Weights of a small multi-label image tagger: depths [3, 3, 9, 3].
Rows from block 11 of a small multi-label image tagger, named by matrix and row number. Rows with one number belong to one channel. Each number is 128 + 32 x the weight over its row's rms, rounded and kept within 0 to 255. All counts start at 0. Numbers have three digits each.
After each channel's rows are labels from the 100 images, of 14976, where the channel reaches its highest value: "responds to" is what is common among them. Only what is clearly more common there than usual is listed. The data: regions of photos with short descriptions (Visual Genome). In brackets: how many of the 100, against the usual share in percent.
# p10: first pointwise conv (model.blocks.11.p1.0.weight, 192x192x1x1), inputs 96-191
# p20: second pointwise conv (model.blocks.11.p2.0.weight, 192x192x1x1, transposed), outputs 96-191

p10.189:100146186112123087128111090136203172142153157105134163133135122110122087161132095068115103143138065130149166152134159103143116125165197148139123111107176175131131152173103116115140121087147160120076056089148087121142082138162134148192186106120137091071170122179130149098156131101090142135
p20.189:200085192197100162113077128128145136171153118065136118149081193111138129120062212073148084181067136151154111110146179129126165127123166080105046154105145107077154148104169117106111107176137097101111147102095091105138131164079105153165149190153124166075052125104121110131154177145128100149
responds to: text has "clock" (32 vs 0.9)

p10.104:106087075178102058110135156128114140082061158155160075144138169146164143210085138110101092126125131120121101142145134116120222120087105080159129120132108110177130095093160104156094164125112109153150093114112189109145138127119120150101167110129173117077148131101137184149117147141127143110
p20.104:151156122077094090133154140147093144139172084148153151145106120137098108096171146141103114129174173128121116168136091134167157164162092120143155164077145204117182119124116135139113126102120159133106129187135151160151100148130121105076132155094106147144074155146146058074115122086117145102
responds to: text has "horse" (29 vs 1.4)

p10.120:139152148094149118118111089105117100113115134144080108153070122157112161104114209105160150110046118093135151103080141133220138108113106100174082099097118138124137119112103152097201118100202140103074155153177178137104120190082082074072130110112103112116081142083094158103067115145101152154
p20.120:145115066129152139118089132135150127166115145072183096201112105157151132173109190098133161085130096118181071115147086049113134173144114169127140163110127109084155112144178133136139137146103116132187133113160093059056135202135108109111149145171133142096138134115053138129192098191208123157
responds to: text has "man" (25 vs 8.4)

p10.142:204115135148128089099162077119138135107143118166131127164161142106145087128130111093127159066117157077152143109108097128139144169083160093117150171126214097101153138122108152048091104178156131111073123141129088069135113161175077112103106122146186135144101055104166113106168101133118188131
p20.142:095147051131094074118089113141072081122130131155083129106078085110109175098115149083117138168159126117139104138112070159192150133088125109172136088131213138144199067067128118070178129163155132113114070138126110154168176119080093191152103102132200150135132110120108117126117093094122091146
responds to: text has "black" (26 vs 7.3)

p10.164:079171122095146215178094071125111108123140099093123107122117124117115101109148182152131141115113141176193186124131126078121107132245119145071102137104172084139101129204128117098146078143138127107090146181146177141119081124161149134116103146128169165123101154120133088091122133094169159137
p20.164:173118111121117071113086113140132139116126140126130090176136100159139150154144108092136155122148194142112186099097202137159138076122163186118181120096096055165095116140065083035104129060137156058142179125180143081143131126198079150139128154112060074158118011180118093124137107123124107138
responds to: text has "window" (28 vs 1.3)

p10.155:144118068115119133168120141161118136114108235136111126146125112117060108157157132151098110197102140116167110141117096108085139050153129108035161184113147165127160239101140163165123140117135128170139131127110130143149078095044115167136172141149122041104171163139166129112131136110144099170
p20.155:136155204108152162154169119169132123111148163116136143172137057130135161127156135120193122114156126159135097092051181153134119130160143131139160160101183154140143176138131160145091118179168155176127183126182177145186187180126112141117168154087101109126181171111128098116114143117169103180
responds to: text has "blue" (31 vs 5.1)

p10.188:117091132151092093137141194117125114044123130145116131105128166071129102121078094082116153132117198156083139128091090176106154172110119144128087100105140170104096127099120120164161137130121142105169176106098116160148062126140100114144087148091108076130116160173123123072089134067092114077
p20.188:148125090142166115051101091078108113082145192103079067088129124072123119136106116134125128163133121139096154185082120168140168083143112132108086128105147113153181057133106137172124141150192246098172108176119100128109137083173098062163147132167117092142093148128135118124120127119156160036
responds to: text has "green" (25 vs 4.3)

p10.186:083158088120145071105159145065118155085191124103218122127111205091121141130175120141165077139076113159130138147094207109186152134101093139072147100104128152168130182129146127103163093132090141084107167082190114142145148125051125107113138096191085144100127132154065186116134151089064073142
p20.186:115115095130151122164113097166121118132211126158099119066157124122120101093139110107135103092077171092126065127141170086192106129092062109085078128113128152058125123126090108136176195090144168142088145122115101131126111128143114125193063101155171130119140119135173105087117128077150119178
responds to: text has "man" (25 vs 8.4)

p10.130:178077103103175154171090182118134102112166104120123078117105150130130078077152159168135103123098120099130123167157137094124146145122077174129111120142084130116198167150072088136171150158150085146088125124141161140090120107097101107148143062121168116126145125113078112149148176075090178119
p20.130:153093145152121122109135104156116072071175065111123147111107126100090139075125076113210102095102121095104144113116099109123103138120083076110092222116163102140140152084072107110156138114102194106077183150113147180119110081099142144122080122139114123082120150104108132093125159185162079079
responds to: text has "clock" (29 vs 0.9)

p10.85:114145135111150154186107096115145188170171136124128126102110122145181108107103138115119118151166100168192135090143097131129155177187111117079110177097193139116141119137123140120105085145089204130093121149156167123154131136203152067143142117136126132161144174128109107116172112105178131130
p20.85:115162159149148094123109231133134140126093159102067170120153053099133146091071097094063146170105124123121214087096146201183155093120200130152125132100158092122113088114143145066123146125139164129126119098145164108142142113090081109165142136128159170145149124158127117098182072096151124111
responds to: text has "clock" (41 vs 0.9)

p10.62:138093093121162184073158107125093148104114145098146196128107110147099155132103126091076103106109173145108127136185212187125174112208094113137170159167101136126070095128130159178111150107122132110136114095145105138154175162082138130099173109169077131156150097127093169100164075169126154110
p20.62:126132131123142145156112129137163137129085141180033142126140128136177170149101144116129132168104164183146156075119152112161090091110153104128096072136131157102106122120138131125061156156107144157184147154122106107119195121189145102093127178136070110164139129119083110146099166113121172106
responds to: text has "giraffe" (29 vs 0.8)

p10.157:138148099136154167113177147105141143185166115144085113095151072127101152098115155176074130112093152208131075092145123117075112115147097153114093144082123129110127135176158142153210107130114099048161163169119100130154159102049095180120089163132125136074114134123193100119105143154132106158
p20.157:109185129112108141116114115148043099164197153137100143102106096108173133168146108165123104143155166088119146103102147154117098104134118096101091191149108142089061157156109119111115087141155143160134135096067081189119094080136135192130136093086113120090034116163181167171137108168187144162
responds to: text has "bus" (28 vs 1.5)

p10.127:146086127153115119112093161129083097150178121114164052170138079152132103129087139116126115110083130190160207115128118080098105146174147079147105163095125143112087131152219127116146105129109182119127130075124091160133147126087105141158137099149103122074114148134063093151112148091068114068
p20.127:172077138142129188139128111138045190119122131139150108133129135129109099124122125172101157130149097152171103082124145154167138091111144164081120105145137153163137179105187102148131020115128146144138106116167138110119145140159131145130104150143123105118135108103175055115125193119150126136
responds to: text has "white" (31 vs 11.7)

p10.63:112156140093167136128152117073136122092183099120130124120097136101182069111225120168123154109093108111142115209144145091136083164070142098131112117097123115144101033140081087095126142192128133128137133077139122130061114106084128119112079140110085169095117164103115116145144158098112102125
p20.63:158099172163106170106141154119139066123099151087052114153142122135107147184133164141137100150112084165111101113131074120125166123164118109087164151092174137107159184107147140089133125196126118102142139145146147128111150112138142125150174138148132089144112160124127100089122129157105197118
responds to: text has "blue" (25 vs 5.1)

p10.126:182170076152075127143107112174189127097146137116145084120156115129125115118149121122161164171136095120129115057193128091109117118129110215156143159124153135139116148096120143150158155212113119145145217096119050151120091078118191091173143118099218165135112097145182150112123119122122103099
p20.126:097097085131080126139076090107118159073171144132157094115092129228168114138152089098105133115132087132124194129097160153089124095103074103119155134110146092141066114131121118106092108076144119118201112135124112122100154066177141216135118111174105102074115125118065110139106114104164088134
responds to: text has "clock" (50 vs 0.9)

p10.105:180066095193109112108076149152116144163113095093101116115140119098113108122125147113068121151103113176177082118097168096122140130071125178122090127092138108102094097115114110090115097137119088141080166122057192140137097110106099146134097090132095156089092116072100098098133141098137150100
p20.105:112144065076110121176163060126179136133142132155120119164167111156150143130144098152095183114089132154133216163116130117148175141178148140079100072150148103111148094099100103079136091123105137152122036135149124161136179123145078105192097098120115114148130135188184159132112135124087178098
responds to: text has "white" (28 vs 11.7); text has "clock" (26 vs 0.9)

p10.87:060131145061112098155117164116081185151094140125109156143131090106108155097163154122122159147148068084082129189081192120072137130158084154072126071098123099146127164124153172080118122118097068094099116146089149219118153179060185086200088094104164153150078120118127147121098143098142079111
p20.87:059160080120134177184135087112101115086103143179143174092125108142147076072158134116110152062054128127110143148142181147133143073094119114179122133159131114134122121159155156122177141065129150088137133099143163116094133161149154122135095175117098136142146119171153169097146157112113139171
responds to: text has "clock" (40 vs 0.9)

p10.14:098165142081131121134093104182152111067084135141157166142054162131151150127121141145197129203145122148116135116109086083154094110131144094115050114109174103123147154086156103118110154100113157116070131124169118100128080188181107100122186141128078201113192099165076057118129094133134139101
p20.14:126111099139156094146141097126180124110131142153171156116115106100112140090073130160090084143154133165169150129125115119137142112123122142115130103158140131129119125164135111173086191120143164148169157183127108135186103106135132122094064089099160060124135105087205130083084152200123200176
responds to: text has "shirt" (27 vs 3); text has "man" (26 vs 8.4)

p10.5:095129104134142143113173142068100147162141104076120118219147132119172188103096096099117142126092086127169087154087089137061105113111170116177165096059130135156151093127130151134160135079081148101184171116083101184127125128096082143195157117128102136128125173096080100152134131109075074182
p20.5:162147102095079203117066124099111170135142150141144086129104153151162143115172129148137127134099108156198098103155122114107082146173158178140125121159111169162100101166111098110123123118098170155125150129109123027069090118087214134167147107138089104092108143079225179122090081145087187108
responds to: text has "train" (29 vs 1.7)

p10.80:095197126104098138109123096146108167056123098122133123079165094152163128113085125105151126097128119134145134144195120136127163157159126185089121151137131159146112083131130150108120110097104115117159180089217168088161175110115093107152130125146138136102097147081176086184106138118129121095
p20.80:177110158144127106194123148105095154098134092119194158112163130099082050161137150145123130138063164162111129038106062079126132107131151103124146132106116116106107077126096106131185098140089123131149135175093097096122085134132206095152167129174023151105130153096092117137146097095095148122
responds to: text has "man" (30 vs 8.4)

p10.165:126163133153186099115217135140078155136097137095142104154137151097125083110187143145113152160115105108154157095133148113112122115140125161162144129126099143161192135107217093144131154215103104108137136135111094159142155128142085123156173215094130119099123165120161128116226159109101125228
p20.165:097127155186126157171142169114105125110134109185111145127077097178138131137172102076096158147131175138140103073137151181209121126143178076175178170143145149144125095172169127155128083138140120175086149174097128196160119207089163083103167125168150136115122135186118145102158130096157130158
responds to: text has "sign" (25 vs 2)

p10.111:140091110116114126101084193083113110115114175117101123107112100111165139137161154117193058160140153074113141128126108119115174165121193120133086116121066098123107117131147162121150142135113171167065161147091107108133087121103111161105177128102138155124107104100118107174091130133080108086
p20.111:133166203121094108123071096154119119126112133161111112113233091156069057079189135124102137103106095133128090104163188169118098097136173098104079074134096151122125090120119152083135138068143100120136115132146117156114079128124096060065100138121106087123216127122102175137113108180108163139
responds to: text has "sign" (28 vs 2)

p10.153:137118135146136110093088074110110167085083080123109127099085134111112119107118167085114107113140159083143137086160164133128158147136096137166146158135087131095126103121171158173079239139111169078126124113120104150125205175095157137053144084211157173189096124110090102123132126142157131156
p20.153:132148136116163187180138106178113141168168146135123117139096079123165159080155037086117087093149158126143134140130163124072160134111111094166101096148113093140070144169095143095093108089168140122163127140183156147160101176134102136148161172147160139093130105112107133071095080086139139177
responds to: text has "giraffe" (28 vs 0.8)

p10.115:132150098110124147063078133084091132147113096152093131131103113208131089073113089088138166089129099110107105147084147129112140099111111086132124120088137096099111133144117142126140199114122151197081136141181182142159216080098101124116132115157092139157092126113099081173155137107147164167
p20.115:121083166153153112033099119070139127073112136185129112128108118103129111111117151118118093132056138147079087119138167141150084153096154143113107144090158105066125106129158199108102122156079095131115122137110165099119123090161140126087156109181115161037040149116116150142095108153126122127
responds to: text has "giraffe" (30 vs 0.8)