config.toml
model = "multi-label image tagger"
stem = "deep"
num_labels = 300
init = "kaiming_normal"
beta2 = 0.95
beta1 = 0.9
precondition_frequency = 20
max_precond_dim = 512
adamw_lr_other_params = 0.0016
epochs = 6.7
warmup_steps = 530
adamw_weight_decay_other_params = 0.01
Rows from block 3 of a small multi-label image tagger, named by matrix and row number. Rows with one number belong to one channel. Each number is 128 + 32 x the weight over its row's rms, rounded and kept within 0 to 255. All counts start at 0. Numbers have three digits each. After the name is the row's rms in percent of the matrix's.
After each channel's rows are labels from the 100 images, of 14976, where the channel reaches its highest value: "top examples" is what is common among them. Only what is clearly more common there than usual is listed. The data: regions of photos with short descriptions (Visual Genome).
# p10: first pointwise conv (model.blocks.3.p1.0.weight, 112x128x1x1), inputs 0-63
# p20: second pointwise conv (model.blocks.3.p2.0.weight, 112x112x1x1, transposed), outputs 0-55

p10.79 099:137133159103126084127078144129114110157100147104168128120125150152093141112124145073160089119158163141158115167089123057191159094101142091115128171157160125171141118092102123154125140155123133
p20.79 108:145146153110116119125091145122147124121131146136112112128146074103119096102131110150152151152156095191094127214042165129154126093150127095091137090104111127125134218125
top examples: text has "red"

p10.59 097:061117112149174080137131141068118143132140133103113100145103138097100132124145111131113138103101104112146165113164116113133100121082106049138141156107142143134081112114097163118099140131077139
p20.59 112:161174131100119131134104092106195131118119157136130139077095123094125109183129124126148183138068090153183122102114114152149143103122079082104127104131098205186124131128
top examples: text has "man"

p10.34 104:172139084134088123132155109169082083136129099111099180139103151190098208103127220132123153082137189166103159174103071129121154091152127133141073137131188115089139077192108102137148143095129146
p20.34 101:126189066116116066172194129147122154119112111137096094131154097138046151152147158138044171125153136154141084149175089144103105159136156149171073132193139149128110129123
top examples: text has "man"; text has "blue"

p10.55 098:094188109079098130120104112082114122132079157161130105089168174149131177114176142078126104160141110140106149165123102153082121129153077156084097208106177174121090086101095181181076091095088097
p20.55 094:173140136162170126086138139152153165155182096127157113046085127184155140160165172128158149144157161069073127096140110112106102140119126151127137120166160140112092118097
top examples: text has "man"

p10.46 105:117105114064099139217119145091134117182134020152053110158131130108169106097092134136098117142114078117157074112143132135126107159099120126140150101130092108176078106116125112065127137168065067
p20.46 088:084140142139168141113176168121102152148123114137145148109150178146134135079142119117128150138085088100158178111098154097097105165113200173065176159084146095112077119170
top examples: text has "zebra"

p10.106 103:122143116076093128202106138099179142142077129158169129078101131105171127097100111124179073086127089100100115115084124111122087199141066120138082148151104143176120111076141119106143129120128140
p20.106 111:156154159072135124087169106161157119095152160101163129149159127129182136130155131193143136092179074162081200140160178166088124102112150152153080109109115111198121131063
top examples: text has "sign"

p10.80 099:107151135151175103099096059095118125173103118141116115112133187151095152135148123067130123108149114128121154111081136110061131067146117110104173176109097176119116082110087217159147162106144096
p20.80 113:144135070088132097169149125139089091070119159146111108172136062136145187146115119099189104120125133161140123120084158157197142126117098155110131134096091100160101131173
top examples: text has "man"

p10.26 086:107150120135139085148105025080140134103107120162162132157115170110134139080202131067150116141115143114157141154160150124094154142154134109164189152107126157105103119085037149100138147156118119
p20.26 104:160151124180087151127126129090129138121143142135146118027119190128130031152081169155147161115122156133116121085151120132115106116125126082156141169131117184121114132116
top examples: text has "man"