A small multi-label image tagger, trained from scratch.
Model: 2.09M parameters, 48-pixel images, arch shufflenet_v2, norm batchnorm, activation silu, widths [128, 224, 384, 672].
Training: soap at rate 0.0041, 10600 steps, batches of 128.
Data: trained on regions of photos with short descriptions (Visual Genome), 203450 training examples, 6.7 epochs.
Rows from block 4 of a small multi-label image tagger, named by matrix and row number. Rows with one number belong to one channel. Each number is 50 + 10 x the weight over its row's rms, rounded and kept within 0 to 99. All counts start at 0.
After each channel's rows are labels from the 100 images, of 14976, where the channel reaches its highest value: "colour at peak" is the nearest of a few named colours to the mean colour under the peak. Only what is clearly more common there than usual is listed. The data: regions of photos with short descriptions (Visual Genome).
# p10: first pointwise conv (model.blocks.4.p1.0.weight, 112x112x1x1), inputs 56-111
# p20: second pointwise conv (model.blocks.4.p2.0.weight, 112x112x1x1, transposed), outputs 56-111

p10.33:55 55 57 43 55 48 54 43 45 50 44 52 47 49 45 66 41 46 42 42 39 40 44 50 44 51 65 40 65 33 61 56 61 41 48 38 53 45 46 54 42 52 50 37 58 38 43 32 56 30 62 61 40 49 52 44
p20.33:38 51 48 56 43 64 55 53 38 40 45 37 43 69 59 47 51 18 66 61 40 49 57 61 48 56 52 52 52 74 46 40 60 60 33 36 45 52 55 48 29 56 45 47 41 34 47 49 48 45 49 71 39 55 51 51
colour at peak: brown

p10.4:37 50 58 39 61 47 55 60 33 50 60 38 44 61 54 42 44 42 32 57 48 38 63 65 41 65 68 43 50 46 55 54 40 59 53 52 46 48 45 50 44 62 58 63 42 50 30 32 39 51 73 55 57 62 56 71
p20.4:43 43 56 46 56 42 56 40 51 38 42 53 45 33 54 39 61 31 57 50 38 46 44 46 53 52 58 39 38 59 38 65 57 52 40 69 52 41 33 40 32 36 33 49 56 56 66 54 44 51 53 49 54 49 29 49
colour at peak: orange

p10.50:51 58 61 49 50 47 78 41 52 58 43 47 82 36 48 67 53 50 47 49 46 47 53 45 27 49 52 46 62 39 53 51 53 48 57 59 58 50 54 44 48 45 60 39 44 43 43 53 83 31 48 66 55 44 56 32
p20.50:47 49 39 62 60 59 52 52 39 42 45 58 55 36 63 44 52 62 30 40 58 48 59 45 54 67 43 65 47 61 31 55 31 52 50 48 60 56 48 61 36 36 46 43 47 39 47 44 53 52 58 46 69 41 45 41
colour at peak: brown

p10.39:51 52 35 45 53 47 62 39 60 45 57 50 53 34 60 39 57 46 37 69 42 65 63 46 44 38 56 50 46 37 50 45 43 39 38 48 33 60 56 39 52 52 50 44 44 58 65 45 48 41 58 53 66 48 43 50
p20.39:40 48 39 48 47 46 56 55 47 60 44 53 54 53 48 45 44 52 51 51 60 48 46 37 42 60 51 63 54 48 51 49 63 56 61 46 46 58 31 48 52 49 31 57 35 63 72 32 55 59 55 53 44 60 58 51
colour at peak: brown

p10.48:58 37 43 52 41 37 40 42 50 38 47 61 60 46 38 48 30 37 50 43 40 67 48 39 51 40 57 57 62 32 49 51 32 49 50 53 36 48 38 36 59 51 45 39 48 54 39 43 49 37 50 55 41 41 50 45
p20.48:65 40 53 48 31 39 57 42 61 50 48 34 58 37 33 37 48 41 37 46 66 56 69 40 52 26 75 60 48 49 54 51 55 57 46 75 52 53 39 35 69 42 43 72 51 57 46 34 38 42 53 53 45 58 46 37
colour at peak: brown

p10.13:51 46 41 42 45 43 49 45 38 50 60 68 51 56 39 45 44 46 54 48 50 59 45 62 65 69 72 54 50 45 64 48 45 50 43 36 47 56 48 42 52 53 67 56 64 48 35 35 38 29 57 50 43 63 51 64
p20.13:54 58 43 58 46 41 48 53 54 54 43 46 35 60 47 44 61 63 34 38 55 54 42 49 71 45 27 61 51 56 63 41 51 45 50 58 29 38 57 60 64 49 70 49 36 36 35 74 52 55 68 79 54 40 43 58
colour at peak: orange

p10.43:48 69 45 55 47 34 59 46 53 47 70 53 48 72 41 46 56 45 53 66 65 57 68 73 43 61 70 52 61 57 49 42 30 47 54 52 43 48 62 52 36 42 60 47 60 47 47 51 58 51 66 43 60 63 46 60
p20.43:40 56 59 51 67 49 44 40 48 51 48 37 72 54 29 33 50 52 46 48 52 67 59 49 46 33 64 57 49 35 44 61 47 39 51 53 50 52 36 27 53 54 58 58 45 51 35 44 60 57 53 48 58 37 28 56
colour at peak: orange; red

p10.40:52 53 46 44 47 38 61 64 51 40 39 45 51 39 40 73 55 49 50 37 61 32 33 49 45 40 52 45 58 40 47 46 41 43 59 50 39 34 60 43 51 59 45 49 43 44 68 55 57 49 38 37 45 43 27 30
p20.40:35 42 58 25 55 49 40 41 44 55 48 46 61 57 48 48 42 50 59 50 54 52 47 36 62 56 45 51 54 55 43 63 42 40 26 52 45 37 58 63 30 57 44 43 50 40 56 52 71 59 53 65 29 48 54 54
colour at peak: black

p10.52:44 43 41 43 48 32 33 61 40 60 80 51 35 46 43 61 51 52 45 53 40 48 60 75 39 41 55 42 57 52 55 59 51 43 74 53 44 25 43 33 69 45 72 40 47 40 44 61 43 37 63 56 35 32 49 50
p20.52:46 72 63 54 34 59 51 52 56 45 46 32 41 58 44 58 49 40 55 57 36 79 56 44 54 47 72 44 34 62 52 27 62 45 56 58 47 53 34 51 54 37 55 69 62 53 52 44 56 45 60 53 38 45 68 41
colour at peak: brown

p10.54:50 67 44 47 46 57 55 57 64 61 52 70 39 48 49 41 87 59 49 43 40 53 42 41 53 67 38 57 54 43 48 49 39 42 46 69 63 56 68 70 69 44 34 56 56 51 56 45 48 51 48 57 52 60 58 58
p20.54:59 55 66 36 40 52 61 58 56 51 41 29 47 20 51 56 49 56 52 43 56 60 64 55 47 63 66 50 38 44 52 50 34 37 42 39 60 48 30 32 49 52 63 54 55 47 64 57 60 70 68 36 43 43 61 54
colour at peak: pink

p10.1:63 45 37 33 55 38 60 41 63 57 35 48 60 29 54 66 62 50 44 37 40 53 36 43 58 36 58 66 54 29 64 54 58 44 57 47 47 65 53 48 47 56 45 44 46 64 53 45 60 41 44 59 42 37 60 47
p20.1:46 65 25 33 59 49 46 43 54 43 48 37 66 35 53 47 43 54 31 64 54 53 63 43 57 54 54 40 46 36 61 63 52 50 44 62 43 55 57 54 58 30 49 53 55 53 34 44 40 53 43 51 63 50 63 51
colour at peak: black

p10.47:50 36 35 66 46 38 56 54 46 54 36 64 74 52 59 41 47 59 47 49 52 51 42 36 63 50 52 51 52 43 64 58 56 61 49 62 58 44 56 36 56 49 34 41 35 36 49 51 48 29 36 56 46 58 40 41
p20.47:40 42 37 54 49 57 23 43 39 66 33 46 53 50 43 48 64 48 71 54 50 48 61 31 71 61 57 53 38 53 60 49 72 75 53 64 59 54 35 51 52 48 53 38 46 62 56 37 47 52 61 51 54 43 45 41
colour at peak: pink